From a checkpoint of a small image deblurring model.
Model: 1.56M parameters, 40-pixel images, norm batchnorm, activation relu, widths [96].
Training: 18100 steps, batches of 128.
Data: trained on microscope photos of single blood and bone marrow cells, 194171 training examples, 11.9 epochs.
Rows from block 6 of a small image deblurring model, named by matrix and row number. Each number is 500 + 25 x the weight over its row's rms, rounded and kept within 0 to 999. All counts start at 0. Numbers have three digits each.
After each channel's rows are labels from the 100 images, of 14976, where the channel reaches its highest value: "strongest on" is what is common among them. Only what is clearly more common there than usual is listed. The data: microscope photos of single blood and bone marrow cells.
# conv: 3x3 conv (model.blocks.6.conv.weight, 96x96x3x3, each kernel summed), inputs 0-95

conv.44:493528486494497548497506543516503503497480492567490488514496505478503467491490512505507477517483507489485526515509488488482529505533527488501513493482497468650513508499469440514471505502520489491489497493489518457505488463535522496522511477509497488465501505496477490491500519519487482484
strongest on: cell type: lymphocyte

conv.54:529534523513520481499497505507482477488511531479516514530484455502505552494495505454482541474435495482537502465496535488518480496507520472479502506500505514525516493515535510497454513486568469494500511509518529489489513545530481463494491493488527543481471523469511463547483456525493537530
strongest on: smear: peripheral blood; cell type: segmented neutrophil

conv.37:525464504513509456514517542510521522484504508478463501558504529488491473550527509513491490507525591486530504478517491480494500487527491487497487508495486507515562490494541542509562486480512501500534509458486473504512506494534487525550489529488510464477502490505463488531487474493483474485
strongest on: smear: peripheral blood; cell type: segmented neutrophil

conv.58:513496534484486487487498496497513512491531536515499503530506519476497483547465519484497509513498496500516509516507464452541509504472490526543548427516509533494453530525500487500487532448477458508522492447527534503526547523509454487509519502485513538500490498501468477522481502537480530468
strongest on: smear: peripheral blood; cell type: segmented neutrophil

conv.26:549494518511529464484486482519522499521528485497486474482477531510523511474474494522517516453474523472464515489476497482447457529515506501513492511531504530494542487488490502534497513515498467461491522459492498443517526533505466484506474487480578549522454511493476491509504522483510519469
strongest on: smear: peripheral blood; cell type: segmented neutrophil

conv.84:482523481468511478506537510520479510584476458486484534502487467516499537517486528572525471498479566508529523507501478488503528472490493505472527494448493477497499487488473503525510504503487517511478517508520496525508485509543499549516492466535496498501522492532527505507480521517503502565
strongest on: cell type: segmented neutrophil; smear: peripheral blood

conv.48:511564474483526472513503488476492482477541432480527484568487496526525514454514469505520500502511524539490487480507548509512488504537492496483533507488519485512484490516526460480513490518531499506498511500462458495483522496514487530475523540539525536486478483501484492556499492500505451531
strongest on: smear: peripheral blood; cell type: segmented neutrophil

conv.73:491512483513529498490574453488506569494485484518513513503456485490477484515485528462536528535507519498536534533500492490485482496530477495513517524523495511471525511513462487496464522495502537467481512499459464509502496517517502494523514494533515489474528399522492497491505523513505487479
strongest on: cell type: segmented neutrophil; smear: peripheral blood

conv.90:498502488515503499486519531491510478507512483509507483524482642541496509493497499486516519468512479519474507477476484506518500481478491500523525486490483500533487496535499540504509523491488499472489509497494504466487524503577496505510500470515498510488483505515595494488490507515496499491
strongest on: smear: peripheral blood

conv.5:498475519501487531500501505510510512501507510508505485510505520503495513502489472509533524519509502480481494506525513493494474489480602528503489499501472497657495490507494501500512494490496493500519505508511491521495555522493506525484492531496500528505450497518494501501477483484475522480
strongest on: cell type: segmented neutrophil

conv.28:524510523462495522486501472472500531472507467562501476535451545501523511491469512498457474525519511504506510524488531465462508509498482510567486512526531470524509527526537507496500498511455523484498479485451495487491509482514470503458466555508513458473495524510525507493490517517495509543
strongest on: cell type: segmented neutrophil

conv.18:500483525489520470495460502535498516520495526494488498472493465459484480492477483527503562500491502527533518489470519465481505470498494508499428518472515455539518497540552488493525519555479460490514516520502514476521523507460494461510536503485481472519499534489506498480511540536484460528
strongest on: cell type: segmented neutrophil; smear: peripheral blood

conv.64:505485510523533510538511497496526503513501480491483484470493516510481543457491483520476524498499490532487466492521528514470494490491515468502492482475517520503552488493512490518588528487503512477528559473520493538476500515473469482514564496458547478510465506466489534520475473490479543495
strongest on: smear: peripheral blood

conv.4:501525462476500495492509459524509509496553494530510477485495519451514518522512514511505506558515460512478530489478495510492505491491524527478491474474490513503582522546525495522498460514474488494499496507479470478492510466495505541486539523507489498577572490525468496491492510505519474500
strongest on: cell type: segmented neutrophil; smear: peripheral blood

conv.52:457484505497511481505495504515491525485496523490489496494518546513481477421495466458518463550486492521527536488503523478495477543507481472476506509476531493487489509487483484522548533494530504476493517491483515506475540491514559465514485540451507477524527485445520531518529485502497460485
strongest on: cell type: segmented neutrophil; smear: peripheral blood

conv.2:521490501475499493519493512517495508471469479478528492533488581529524530484524510491482515493531449464509483460500486491484494521494513478533507493537537508517456499499534516512572495498498498523508529496503478449490470515487504450568497500498543472529495485500501533524489499540503500532
strongest on: smear: peripheral blood; cell type: segmented neutrophil

conv.15:480455482511492469498489501508495523479473492479527511493493496471495539482519514489523516502512520458573505552513459516506511501515500548506508506509523494490497496528532545488556483479429515545512506525528497518492496463491450507464480505545493503498519495526474511464496493440515512518
strongest on: smear: peripheral blood; cell type: segmented neutrophil

conv.42:483496508480509460493494549505518522524498464456475472445492515501519502517472539457546518529496478502505523513509538426485515515487502494531522445472514479487548509465506503473484474514499518509498491479477478520556473508520476479517526539473477515490525474497505486506526493455520496510
strongest on: smear: peripheral blood; cell type: segmented neutrophil

conv.0:502502512503501467515476544466504500477470508652517540437506489510506478495493504510521532498548483520512476497519487499518495493502512487487493515518541500560523498496524471485511502478498504516508509521498503524516494504495456502514514468480507507511475494491525498519491491506516499516
strongest on: smear: peripheral blood; cell type: segmented neutrophil

conv.77:502513491533485484500503466498482506466471493517524496474520571468497462527504480485536460517512449513509475495495510514489445554502500503498476504488491503499458480501470482483454509525514525569517488486490498502511546497506481541491518473548475461537515508481501498482543517513528541500
strongest on: cell type: segmented neutrophil; smear: peripheral blood

conv.39:490495508479543503504506485493504485561527495496487484473470487542503494510484482528538514534500472501444471468485506527517542507496494464522492507509471489504538473508533539507464518494461500496521518490512503491471566513499464443484529519557540532554521507499503513519467500514519494478
strongest on: cell type: segmented neutrophil; smear: peripheral blood

conv.10:483500507511494510489544476447487482496489470513578520519423498515494514503519497495495454491487515505495491555510479477496534504471497486536505539549478508489520494476543469511500512473519503494498515461428477507468503523489499497444494497502501490455511478497529494524528478499492519513
strongest on: smear: peripheral blood; cell type: segmented neutrophil

conv.67:492518522519481521496494486476478494496545504500486545481512487455526495530579447532511474513483497497477507493501484498513490491509502527497438519500525509458490513509459488563548509493552512503479455509518457544506520526493525521476473515492502524527563511503504488519512503493508496491
strongest on: cell type: segmented neutrophil; smear: peripheral blood

conv.91:522499488476501546490491519499523508536504491482484498480535499510493507503544507516495496513494514483509483549499515516495487505495537497521550482546470519489448497462506487508516511433483537512503468545547487502535572481519496522489433484512502488467500537485535515505543488477530501483
strongest on: cell type: segmented neutrophil

conv.8:500494493550496496515520506539519513505482517486453468528481555560502498494513465494493514491525495533482497529488498539482527507496483469525561518504522493511538519519501486512480459477492493514476479457530508534493498570487485510536539505485489558478515503512470455477473504479518523489
strongest on: smear: peripheral blood; cell type: segmented neutrophil

conv.35:525493423480490503499500516526517515486463508470494496490493507482460559461543489522539483534480488483490491505500515523507490542541502522469501489517505478505489486513492506475525502521522505543497496517494475489497465498509503511485492495592466509487413513469492497494526481482482524489
strongest on: smear: peripheral blood; cell type: segmented neutrophil

conv.25:502533518530490477544486528510517499525487535465485487508518478536449495475505487496496497498507495489480481476508508584481500479466492483481508523583508486522510500492539507491495483486504519491518511457527504493475497487486528492479481503502503520492535527471504522500503486469499606502
strongest on: smear: peripheral blood; cell type: segmented neutrophil

conv.3:488482476503541515465504513515527519537514460489536509495487489493468508479522492495500487529525491504497490461472551479523485491539504476498457455515519526544514509539551524498535524507492490492504488495504480515516508502520497436484454473500537514468498460446502483504497481455566502511
strongest on: smear: peripheral blood; cell type: segmented neutrophil

conv.71:488466529458514489522505504514532473535503513519499455521492526559542550520483467451520479510480522486490505520511466493495526479520508509465522515511509499501455489486547508487508495483525462504474494460488519487517513478510538478516530475481543508494463517485522472454455532534534505531
strongest on: cell type: segmented neutrophil; smear: peripheral blood

conv.55:496478494503491487513486483509472485508506510494470513556503476478519498506500532500630521531488519486503490498527524491499534470515492516477460508525477470509492501492528478490486502519518498490477507501487524587522556508503515490510517508474503489469493514479484497472504485538537503521
strongest on: cell type: segmented neutrophil

conv.82:511525507523484477507480500453521518476486539495484506518508501580490540459508498510507516504489479487516469502477479508506501484477512483475573508505534547493473499504574487517462531493531515481527522480499471477538499505497527490537541469495519496489503506461561517505475500480523497498
strongest on: smear: peripheral blood

conv.21:462481464460472518504498502514559491503506500495532477526485505456451486503508525474519481496496504512507491544591472486489512506504474520507583513494531490497498496476465509485473481447499539541507498492507539476489515522509505515521525495478471499498473467514512510521481507523508531478
strongest on: cell type: segmented neutrophil; smear: peripheral blood