{
  "model": "image deblurring model",
  "dataset": "microscope photos of single blood and bone marrow cells",
  "train_examples": 194171,
  "image_size": 40,
  "crop_scale_min": 0.5,
  "horizontal_flip": true,
  "translate": 0.12,
  "task": "deblurring",
  "loss": "l1",
  "arch": "dncnn",
  "norm": "batchnorm",
  "hidden_act": "relu",
  "depths": [18],
  "kernel_size": 3,
  "stem": "deep",
  "widths": [96],
  "init": "xavier_uniform",
  "optimizer": "muon",
  "muon_scale": "match_rms_adamw",
  "learning_rate": 0.0023,
  "momentum": 0.95,
  "nesterov": true,
  "orthogonalizer": "polar_express",
  "adamw_lr_other_params": 0.0013,
  "max_grad_norm": 1.0,
  "max_steps": 18100,
  "batch_size": 128,
  "epochs": 11.9,
  "lr_schedule": "wsd",
  "decay_fraction": 0.3,
  "final_lr_fraction": 0.05,
  "warmup_steps": 900,
  "weight_decay": 0.03,
  "adamw_weight_decay_other_params": 0
}
Rows from block 4 of a small image deblurring model, named by matrix and row number. Each number is 128 + 32 x the weight over its row's rms, rounded and kept within 0 to 255. All counts start at 0.
After each channel's rows are labels from the 100 images, of 14976, where the channel reaches its highest value: "strongest on" is what is common among them; "patch colour" is the nearest of a few named colours to the mean colour under the peak. Only what is clearly more common there than usual is listed. The data: microscope photos of single blood and bone marrow cells. In brackets: how many of the 100.
# conv: 3x3 conv (model.blocks.4.conv.weight, 96x96x3x3, each kernel summed), inputs 0-95

conv.66 [142  57 161 154 117 133 143 208  92 143 150 132 119 139 124 146 133 132 136 153 138  73 113 114  78 147  73 195 176 129 135 175 177 136 169 145 124 100  80 110 116  93 144 127 118 113 100 192 124 115 115 107 156 140 164 131  89 192 112 148 113  94 154  78 136 118 105 167  55 163 116 151 115 112 230 108 108 113 205  98 166 140 127 153 152 160 111 119 157 129 117 133 102 115 127 132]
strongest on: smear: peripheral blood (94); cell type: segmented neutrophil (71)
patch colour: purple (69)

conv.71 [101 138  99  82 143 182 114 131 135 153 131 116  95  78 116 133 147 166 165  84 148 104 152 128  90 102  98 184 120  66 116 236  97 140 111 151 128 178  94 114 131 167 159 128 177  72 133 124 175 129 161 138 118 121  76 116  68  95 130 114 194 122 167 112 162 125 195 130  87 114  89 108 111 138 142 130 140 206 122 155 158 115 137 188 146 138 100 126 139 139 144 135  98 116 122 172]
strongest on: cell type: segmented neutrophil (52); smear: peripheral blood (38)
patch colour: blue (40)

conv.78 [123  74 128 132 126 165 119 128 136 142 145 131 144 123 114  11 137 131 128 150 105 119 130 158 114 129 144  92  83 195 157 104 124 151  77 103 146 198 122 121  96 152 153 106 120 150 133 129 122 132 112 138  91 112 119  99 131  99 123 147 153 128 103 147 110 115 147 165 255  89 144 128  92 157 103 138 152 115 107 124 177 101  87 103 115 117 155 134 112 114  61  91 100 128 117 118]
strongest on: smear: peripheral blood (85); cell type: segmented neutrophil (70)
patch colour: pink (69)

conv.69 [ 84 170 109 170 120 104 158 129 127 123 105  97 161 139 157  19 126 150 120 150 151 119 150 148 134 160 116 113 132 131 102  85 118 115  64 121 135 133 121 118 186  97 107  81  93 189 117 105 110 135 140 156 117 142  94  85 104 116 158  56 159  90 115 178 103 120 140 145 195 152 156 194 102 149 117 122 151 153 145  95  65  93 106 175 110 133 110 140 118 123  62 192 148 133 152  85]
strongest on: smear: peripheral blood (60); cell type: segmented neutrophil (40)
patch colour: purple (79)

conv.25 [ 91 172 164 109 118  92 158  74  87 160 150 128 135 149 137 163  94 145 163 128 121  93  81  58  71 139 128 171 182 107 114 150 134 106 108 108 127 193 137 125 144 135 101 139 116  85 121 145 102 147 138 143 164 115 213 110  98 138 159 173 124 132 120 124 126 115 113 118 104 159 154 100 126 129 113 117 131 140 130 224  51 149  95  96 219 132 172 127 110 166 149 133 194 130 114 154]
strongest on: smear: peripheral blood (72); cell type: segmented neutrophil (43)
patch colour: blue (45)

conv.38 [175 134 150 165 129 113 136  99 116 141 135  80 134 123 146  79 177 115 129 156  94 180 134 107 140 184 116 166  85 164 159 128 180 133 111 127 124 127 210  92 135 110 124 149  91 155 119  49 189 129  55 123  62 144 176  98  95 113 138 145 129 143  82  83 174 127 107 167 141 141 134  87 127 124 138  85 133 105 163 120 130 128 101 137 103 138 178 134 153  91 143 204 167  87  99  89]
strongest on: smear: peripheral blood (93); cell type: segmented neutrophil (79)
patch colour: purple (79)

conv.82 [110 112 131 223 123 110 166 130 124 100 149 121 147 140 138 153 138 255 107 147 110  83 186 103 122 135 110 143 111 117 144 138 119 117 111 147 133 255 132 114 139 124 112 147 124  84 122 142 141 111 119 129 130 136 149 123  93 117 138 136 100  92 115 117 123 132 181 103 109 130 126 136 136 119 155 142 153  97 141 126 159 120 102 188  72 137  99 125 121 126 177 104 106 138 106 150]
strongest on: cell type: artefact (25)
patch colour: black (39); brown (36)

conv.45 [123 119 124 136 139 137 147  94  95 106 100  87 129 146 131 163 130 182 196 124  80 133 188  83 134 144 177 143 214  91 106 188 110 117 126 115 170 112 138 120 121 175 149  80 169 144 115 149  81 114 172 137 171 126 129 158 139 118 116 156 129  85 122 156 126 117 169  99 132 119 135  81 134 125  86 118 139 111 103 107 142 126 113 136 101 105 115 122 143 110 136 255 170 116 151  94]
strongest on: smear: peripheral blood (87)
patch colour: pink (43)

conv.36 [107 127 140 167 110 138 150  93 125 135 133 120 144 116 139 149 135 161 140 111 150 135 172 128 149 126 135 127 160 142 147 144  80 124 187  87 139 189 144 129 177 156  92 136 129 139 145 178 255 141 151 112 110 128  96 185  77 101 127 103 140 105 150 127 128 114 120 151 142 114 114 189 129 128 104 137 125 162  78  90 231 137 151 216  92 130 107  94 114  96 150 167 111  83 111 100]
strongest on: smear: peripheral blood (90); cell type: segmented neutrophil (79)
patch colour: pink (62); white (38)

conv.43 [193 121 127 104 149 112 162 107 107 139 125 144 125 128 168 122 141 157 131 101 151 110 162 101 149 134 138 124 158  98 129 121 106 116  81 126 145 115 120 121 109 127 144 124 160 101 135 119 113 125 143   0 113 152 128 167 101 223 160 148 124 120  12 153 148 139 124 128 137 144 130 116 156 124 115 131 207 137 132 110 134  76 152 125 122 126 136 160 135 128 125 131 133 123  97 115]
strongest on: cell type: segmented neutrophil (59); smear: peripheral blood (41)
patch colour: purple (61)

conv.92 [ 97 147 131 122 102 131  81 133  65  92  91 118 173  99 108  97 130 116 139 171 115 105 127 153 131  78 130  94  88 167 178 141  86 112 131 136  80 142 124 150 116 112 138 226 105 205 162 101 117 110 104 149 103 123 106 173 142 146 159 164 125 110 152 152 132 116 146 117 153 121 147 120 158  85 177 115  59  98  85 151 122 111  91 189 167  99 140 117 136  40 164 193 134 117 104 101]
strongest on: smear: peripheral blood (61)
patch colour: purple (73)