config = dict(
    task='deblurring',
    loss='l1',
    hidden_act='relu',
    widths=[96],
    epochs=11.9,
    warmup_steps=900,
    weight_decay=0.03,
)
Rows from block 10, named by matrix and row number. Each number is 128 + 32 x the weight over its row's rms, rounded and kept within 0 to 255. All counts start at 0. Numbers have three digits each. After the name is the row's rms in percent of the matrix's.
# conv: 3x3 conv (model.blocks.10.conv.weight, 96x96x3x3), inputs 90-95, a 3x3 kernel for each
conv.33 085:113119118147092179124135160087096089099087169098098083149100124124180150144181109120129111153080149135093109094107120106143150133136169116154125089237113100054127
conv.34 110:140136064077105095087102100124115067139122119115107124124059081117154075142079122192224137130105130143097149151171175136150124126096138107115078080109122085118125
conv.35 108:131164184148113077101151198122088075119130135116115109151211172147140125137121149143155095109142151123114068122133129138136072151142193083100133195155091102083138
conv.36 122:137132145124146146166125145154051119123131140085171137119108127139146103113084095141121121137178140089121120137107135147185140149097122100136127098121145159177114
conv.37 072:139164162161126155053107121124119141153140137140129145080141255111113096110093126165119159108120138067098083147172147151174139136148175145160155141255156131138096
conv.38 095:113136130137150108083102131131106018176062004142080092126175124113138135156146145046150137136255086120000079127117109123148102119108078116138136141127137162203177
conv.39 099:173136126132153127163185103149081135040105096087080122137152101136173120152130108161144134111121129131135124117117135111148148121089120093065088115121085095142141
conv.40 109:123083123133092126142109130117107120136122135116100137114140112121142126107145094122129125120148109127144129128126147132098146106115148172191091169119136167104100
conv.41 127:221211141177128129171137136120069094130141142118149162115116198124140104140140130150127110135151151125131112117205199135190133106124147099154104098078095101121111
conv.42 103:108096094089115133115168135158172135156167165152158151103129106104098108122124127142150169100110184120148154149122119144143175121145149122132078145149129110185154
conv.43 111:120197134119180151141127155125159125125096141132146124157084117139220175146120150127171126121118110129136121128147050096148085150096113083073126114060166071092113
conv.44 096:128133131116144145099119130145161152118105169175143127117169139151198137125142108140118138094113150106168150114146153111092140114133130164095108142066121158137111
conv.45 091:180160142181128157170153137191149178136159144133143141094115154127120107150127103095109110073092128144111149075121134110095130103086130085158090092067096133108100
conv.46 125:052088114168200160139140173111148157108081121136147134143128104116127119112150136166144135127077083136172142129115106154204191136130088135143132125178144159110152
conv.47 108:108141153149121133123144134102098111075114090110130109129126164138164138126153138112173116112099086126141130110110143108100099115129088042064147045103098129119083
conv.48 082:143090124141135136133100169119137126107119106125146115145126114156119113145149139135109140117102111142121173124084131121061135132109127128135135084099108144147148
conv.49 098:102091088069111148146172138124104126146171144102073138106124090147125117144155150127135140089143111122133171118127116132082148154128150105104112072077088157183133
conv.50 117:130129134152159117095134148136130146154134149147134163089132130115174137103155148130101071153165132124128116164143113083123149166143114075071159060133184105081163
conv.51 112:133155115142146127093111133150140157175141162125160102136102118135109115137108134097062156107084114097150113151123134144104134134110129105187120140230223052000074
conv.52 090:153164087148194086122148107133148148142101137157140143124161092112092083105095128114148144134132116125129140134115111137158126120151131107084103131107102153159117
conv.53 104:140165112084114180131141124142085184102093145114099074148162135121127156156196128117101153087106133086154096132124134119085160095134108176111128132092147138193106
conv.54 098:177122137156189160130142094127125130164109091180100072132216169105111091152170172100078159096147147112110137099100144118140161105129106103097126059086094096098082
conv.55 070:118148130148144120132117131136133107143134091109106124122255152085204113125152134114092119127134138127110127093173119137126109109112094105130117092072138104122135
conv.56 097:135150136105181158128142121109079125094065087125093147159131160106084134138068097131118110158164110093117112120137149170185115133171134098085143233143117097165131
conv.57 105:091111119131178126101151147126139117068118129116107125133110108122142117129143143151170165123061118119108142125192135144255202132158162096161094076179111111003045
conv.58 100:157164117137121131124097126128138136129115133113146134129130133096115123131144148141133140097117137122119135087110091096255217115106103129117111156112130147109132
conv.59 113:151097117162098109147134160155136158157125122162105130119140117102104138131144151146133115198084081155118141190125129147064137154132144143161186120111111065075101
conv.60 096:088107118075115118059121108054049062043060058117091090143120081139145159133128149116170163118092125162097027112172171090111180120099127125110126132161133122155165
conv.61 097:074117054105155168136130074088138059104126114133081069152181105124111072139110132119130089078164228132165121134115125108144095125145138132097117077136194119130095
conv.62 095:123115101111106101098150147123161125136172134114107181123183141108161151108122126103093096127085104081126151202120144138099104162102125108095066112132101099113109
conv.63 100:101119083082151133144158120093099142123122178115141130133154136159137100124144142114000037075087128094165154122142132091144106137144159086124126116129144084140113
conv.64 098:153168171152170117110052122133155110132174137125125120095154124140087081104104123115154098116144143166081147161149147101171145145119135179153164215126128143095130
conv.65 089:138165126159139089158191101157122086196192122150107088178158133225163164141133169177137155148104134166145097147125121149097102149182114191107181143137162148131106
conv.66 109:091128098093152096110125107117154104122136117138158128131125150149111131146146120170183162114080111111115158118127113093116130119113128180097093162106141163161131
conv.67 090:100171120047077083093115099146146199133145128143136068134143131136099134160111128130067126101124123122129112069187103126112104092136127103212151119066120148154210
conv.68 083:083131178086129188109140140112133096145161098093103105146161116134088136152156124160127120159129153162115119101131146115100136138139117166162129146121054133119128
conv.69 090:167136110131131132088134108111106139148119163132117119110117145092156152120153114216133142119105157154143135164129196168147160168133152108097117030138115033103064
conv.70 105:094097101126150139080155114168194140112031092120089137170186068117183084096113102144094106155153162091137133144143104142109138097150084116123150116188163133144158
conv.71 076:100118126094110130118146126139136118133131102165137123134087137110111237126066138138126137173146092162146105161139165121132175140220188164136129177124117124111113
conv.72 094:141124142086089116076143110063099148100196130226168121133155144152188091153086134108042147089098136151173105121135185120129120093086139130139157116192154096173150
conv.73 106:110110082112115079110109094124141160122162116126148118138135106133153086074106086109155139154232181140129125107127124104152123143133099071127144088149122133165164
conv.74 095:126113125215248183105113131120102071111133162130125089086048035145231133140162117123119104208195154117076089130103105125140085121113117108090088146189195076073131
conv.75 101:162122109151148079150161120113142120140157145097171159090148122097128121114125149131116142073182143096072158114118094117144151126149118089091170000141181093144156
conv.76 127:086059050100062091082062101100113148127123147136145113116133146128091141124129129109102149133082155136150096100101119102104096090117094139162177171155204125131144
conv.77 088:168154165145159160125101137170128130151096126121104144116080044113114104125126089101080125076127067109135096136132099134078079118090140118137170130102197161112129
conv.78 131:110151146110194133128156145139131132194188122147167141117167171130141116154160136094202131066206132076087109149157143123131130114137105140091112156102092113096139
conv.79 084:097148147127217164108175163134145110162159071123109117145144104142154116149121139126162147116219150121166132092118126106168136121110107126061108168101128143139108
conv.80 082:113094111046079126126105143125116135102155122098123140130101168144142114141103130112133138131122137136100113123118128127151103146121127169183155157163108114121132
conv.81 082:191124147159143120185084124103135115113123135118105103147114133154084117108142132144140104156137091122105091136139148099117101119137131148113117136105158153138137