{
  "model": "image deblurring model",
  "dataset": "microscope photos of single blood and bone marrow cells",
  "train_examples": 194171,
  "image_size": 40,
  "crop_scale_min": 0.5,
  "horizontal_flip": true,
  "translate": 0.12,
  "task": "deblurring",
  "loss": "l1",
  "arch": "dncnn",
  "norm": "batchnorm",
  "activation": "relu",
  "depths": [18],
  "kernel_size": 3,
  "stem": "deep",
  "widths": [96],
  "init": "xavier_uniform",
  "optimizer": "muon",
  "muon_scale": "match_rms_adamw",
  "lr": 0.0023,
  "momentum": 0.95,
  "nesterov": true,
  "orthogonalizer": "polar_express",
  "adamw_lr_other_params": 0.0013,
  "grad_clip": 1.0,
  "steps": 18100,
  "batch_size": 128,
  "epochs": 11.9,
  "lr_schedule": "wsd",
  "decay_fraction": 0.3,
  "final_lr_fraction": 0.05,
  "warmup_steps": 900,
  "weight_decay": 0.03,
  "adamw_weight_decay_other_params": 0
}
Rows from block 4 of a small image deblurring model, named by matrix and row number. Each number is 128 + 32 x the weight over its row's rms, rounded and kept within 0 to 255. All counts start at 0.
After each channel's rows are labels from the 100 images, of 14976, where the channel reaches its highest value: "top examples" is what is common among them; "peak at" is the part of the image that holds the peak. Only what is clearly more common there than usual is listed. The data: microscope photos of single blood and bone marrow cells.
# conv: 3x3 conv (model.blocks.4.conv.weight, 96x96x3x3, each kernel summed), inputs 0-95

conv.22 [160 136 148  83 171 126 141 133 150 143 127 118 108 152 124  86 142 133 136 150 134 235  90 117 114 120 106 113 136  86 126 130 145 108 170 255 137  99 126  98 142 115 134 131 122 204 141  95 127 168 120 120 127 123 102 127 123 153  96 100 147 159 111 151 103 118 111 184 141 168 141  98  96 154 117 112 100 117 112 118  98 174 126  48 171 159 125 146 124 137 111 129 123 117 142 138]
top examples: cell type: segmented neutrophil
peak at: centre

conv.16 [152  84 135  94 130  87 103 170 149 131 167 106 113 151 136 132 131 113 152 113 132 133 123 132 144 138 110 123 190 134 255 136 111 109 155  70 155 128  89 178 185 144 168 113  79 164 139 193 109 126 134 127  95 113 124 164 160 131 177 101 112 151 130 124 154 142 122  93  51 201 160 173 123 114 149 112 139 102 158 102 107 154 152 125  82  96 153 139 142 110 143 127 124 141 106  51]
top examples: cell type: segmented neutrophil; smear: peripheral blood
peak at: centre

conv.75 [123 100 180 152 185 116 150 110 104 186  99 182  90 172 133 120 145 137 149 104 148 123 131 169 167 150 162 181 155  86 109 140 133 149  99 114 146 101  92 150 113 170 120 156 113 102 144 151 138 130 126 185 109 169 138 194 114 178 196 160  80 104 118 106 157 151  77 177 114 206 111 108 133  84 117 116 117  97 130 101 157 161 185  84  94 116 145 140 186  76 179 107 120 125 104 128]
top examples: cell type: segmented neutrophil; smear: peripheral blood
peak at: centre

conv.8 [138 106  91 110  99 143 116 155 120 217 129 117 128 105 166 197 156 127 129 139 128 172  74 197 102 122 152  82  59 144 140  89 107  98 152 108 101 104 144 111 123 111 114 105 209 117 123  88 139  97 138 123  85 113  99 142  68 106 106 145 148 105 128 147  92 117  93 133 133  87 178  66 134 143 155 128 127 126 137 152 184 134 134 130 143 143 128 155 101 138 244  95 117 124 108 172]
top examples: cell type: segmented neutrophil; smear: peripheral blood
peak at: centre

conv.95 [ 65 111 140 172 169 192 101 138 121 133 175 105 132  93 157 154 145 158 142 162 160 100 120  69 121  99 158 143 105 120  80 130 156 188 162 136 138  98  57 165 109 150 134 122 139 124 153 145 137 120 188  77 112 144 182 103 104 134  89 100 123 124 142 116 159 119 145  88  90 146 102 155 103 102  74 143 100 237 130 130 165 146 147 143 125 137 113 131 173 125  91  85 102 159 125 203]
top examples: cell type: segmented neutrophil; smear: peripheral blood
peak at: top left

conv.48 [143 126 185 110  96 145 100 173 160 187 103 111 128 135 153 108 171 159 159 134 154 141 142 145 191 119 198 154  87 143 107 188 151 155 117 104 100 109 173 120 109  79 114  87 157 102 109 144 179 192 160 120 134  98 107  97 139 138  74  76 129 119 133  99 138 133 135 121 171 170 101 142 177 161 171 106 124  82 134 128 112 157 144 149 150 120 105  78 103  91 205 146  61  97 159  88]
top examples: cell type: segmented neutrophil
peak at: bottom left

conv.12 [183 213 109 179  64 131 116 135 159 128 141  99 130 150 176 112 145 132  96 167 162 225 142 148 153 160 112 121 113  96 147 127 146 112  95 183  74 106 155 123 156 136 132 152 126 140 170 165 143 146 151 146 101  65 145 173  84 140 127  76 143 172 140 128 126 110 152 102 127 148 119 149 130 107 183  95 145 124  96 173 116 129 164 141 124 113 143 163 125  63 164  42  99 106 100 146]
top examples: smear: peripheral blood; cell type: segmented neutrophil
peak at: middle right; bottom right

conv.42 [127 157 141  88 113 159 154 132 107 166 104 110 128 117 142 124 145 146 155 105  94 142 208 110 199  88 119  80 149 144 123 104  75 108 100  89 153 215 137 143 132 108 164 133 120 169 130 101 111 128  76 131 153  87 161 159 166 139  75 179 149 154 105 108 110 133 100 171 114 112 191 137 192 129 172 116 173 143  86  97 115 134  88 139  86  80  88 156 117 138 132 120 192 169  77 118]
top examples: smear: peripheral blood; cell type: segmented neutrophil
peak at: bottom right; centre

conv.49 [131 144 126  88 110 112  61 136 139  95 126 142  94 108 103 133 112 102 114 143 118 130 120 119 123 124 126 110 151 128 107  96 141  99  99 255 106 103 119 169 102 138 134 124 124 189 141  83  52 108  72 125 140 140 124 137 114 154 149 132 108 163 138 147 140 126 104 247 122 170 150  88 112 132 100 143 107 128 130 181  87 153 144  95 151 117 118 174 129 138  62 138 155 144 107  82]
top examples: cell type: lymphocyte
peak at: bottom centre; bottom right

conv.86 [ 73 123 127 133 143 123 146 102  83 163  87 132 100 147 134 140 106 103 136 123 111 142 113 174  79 113 125 140 129 138 106 119 112 125 117  88 132 119  75 101 118 173 149 101 127 149 150 127 108  98 101 154  88  77 111 148  25 113 137 144 122  56 140 107 142 134 117 181 140 168 125  61 101 127 111  41 146  86 126  93 124 131 116 117 160  36  38 122 178 116 140 118 139 190 125 133]
top examples: smear: peripheral blood
peak at: centre

conv.4 [134 180  82 102 200 163 142 123 157 255 127 101 133  78 135 154 147 108 116 142 102 168 138  91 138 115 143  95  84 165 118 129 125 100 209 216 152 160 109 147 170 136 155 142 149 148 133 145 147  98 167 102 113 119 132 124  92 190 103 122 115 129 145 153  96 108  94 114 165 153 120 158 131 106 109  92 126 165 161 167 142 122 109 122  89 142 128 102  92 148 132 110 136 115 131 176]
top examples: cell type: segmented neutrophil; smear: peripheral blood
peak at: centre

conv.90 [120 138  94 101 133 129 129 195 165 122 115 102 102 180 141 105  61 142 138 112 154 128 132  66  65  91 117 136 130 177 108 138 117 121 147 122  83 101  70 140 120  80 106 130 113  99 102  98 124 104 120 121 116 145 106  99  12 119 114 130 126  84 123 118 153 134 117  94  99 110 116 108 119 129 171  47 153 114 217 151 161 127 181 151 105  56 105 112 172 164 140 118 112 125 116 150]
top examples: smear: peripheral blood; cell type: segmented neutrophil
peak at: centre; middle right

conv.81 [130 140 133 171 226 126 165 132 138 163 128 158 158 123 165 139 192 126  80 105 113 119 143 107 101 164 178 119 221  83 171 128 173 117 198  92 112 106 123 157  83 113 173 158 137  96 123  61 150 127 148 121  65 119 116 135 164 169 147 166 144 186 122 145 172 120 127 151 164 163  88 135 164 105 134  96  81 123 115 119 147 110 126 144 107 162 128 131  82 124 141  87 173 140 122 117]
top examples: cell type: segmented neutrophil; smear: peripheral blood
peak at: centre

conv.2 [104 124 109 111 121 106 152  88 151 114 120 103 152 124 122 114 112 126 162 164 143 129 160  96 113  15 173 193 178 121 125 109 212 128 102 100 120 118 118 207 166 179 168 147  81 122 113 138 128  98  57 104 191 136  95 158 115  82 135 126 148 111 123 141 119 117 150 156 136 135 145 150 201 129 124 118 104 171 155 134  64 119 117 147 122 159 152 188 114 114 134 146 135 100  83 163]
top examples: smear: peripheral blood
peak at: bottom left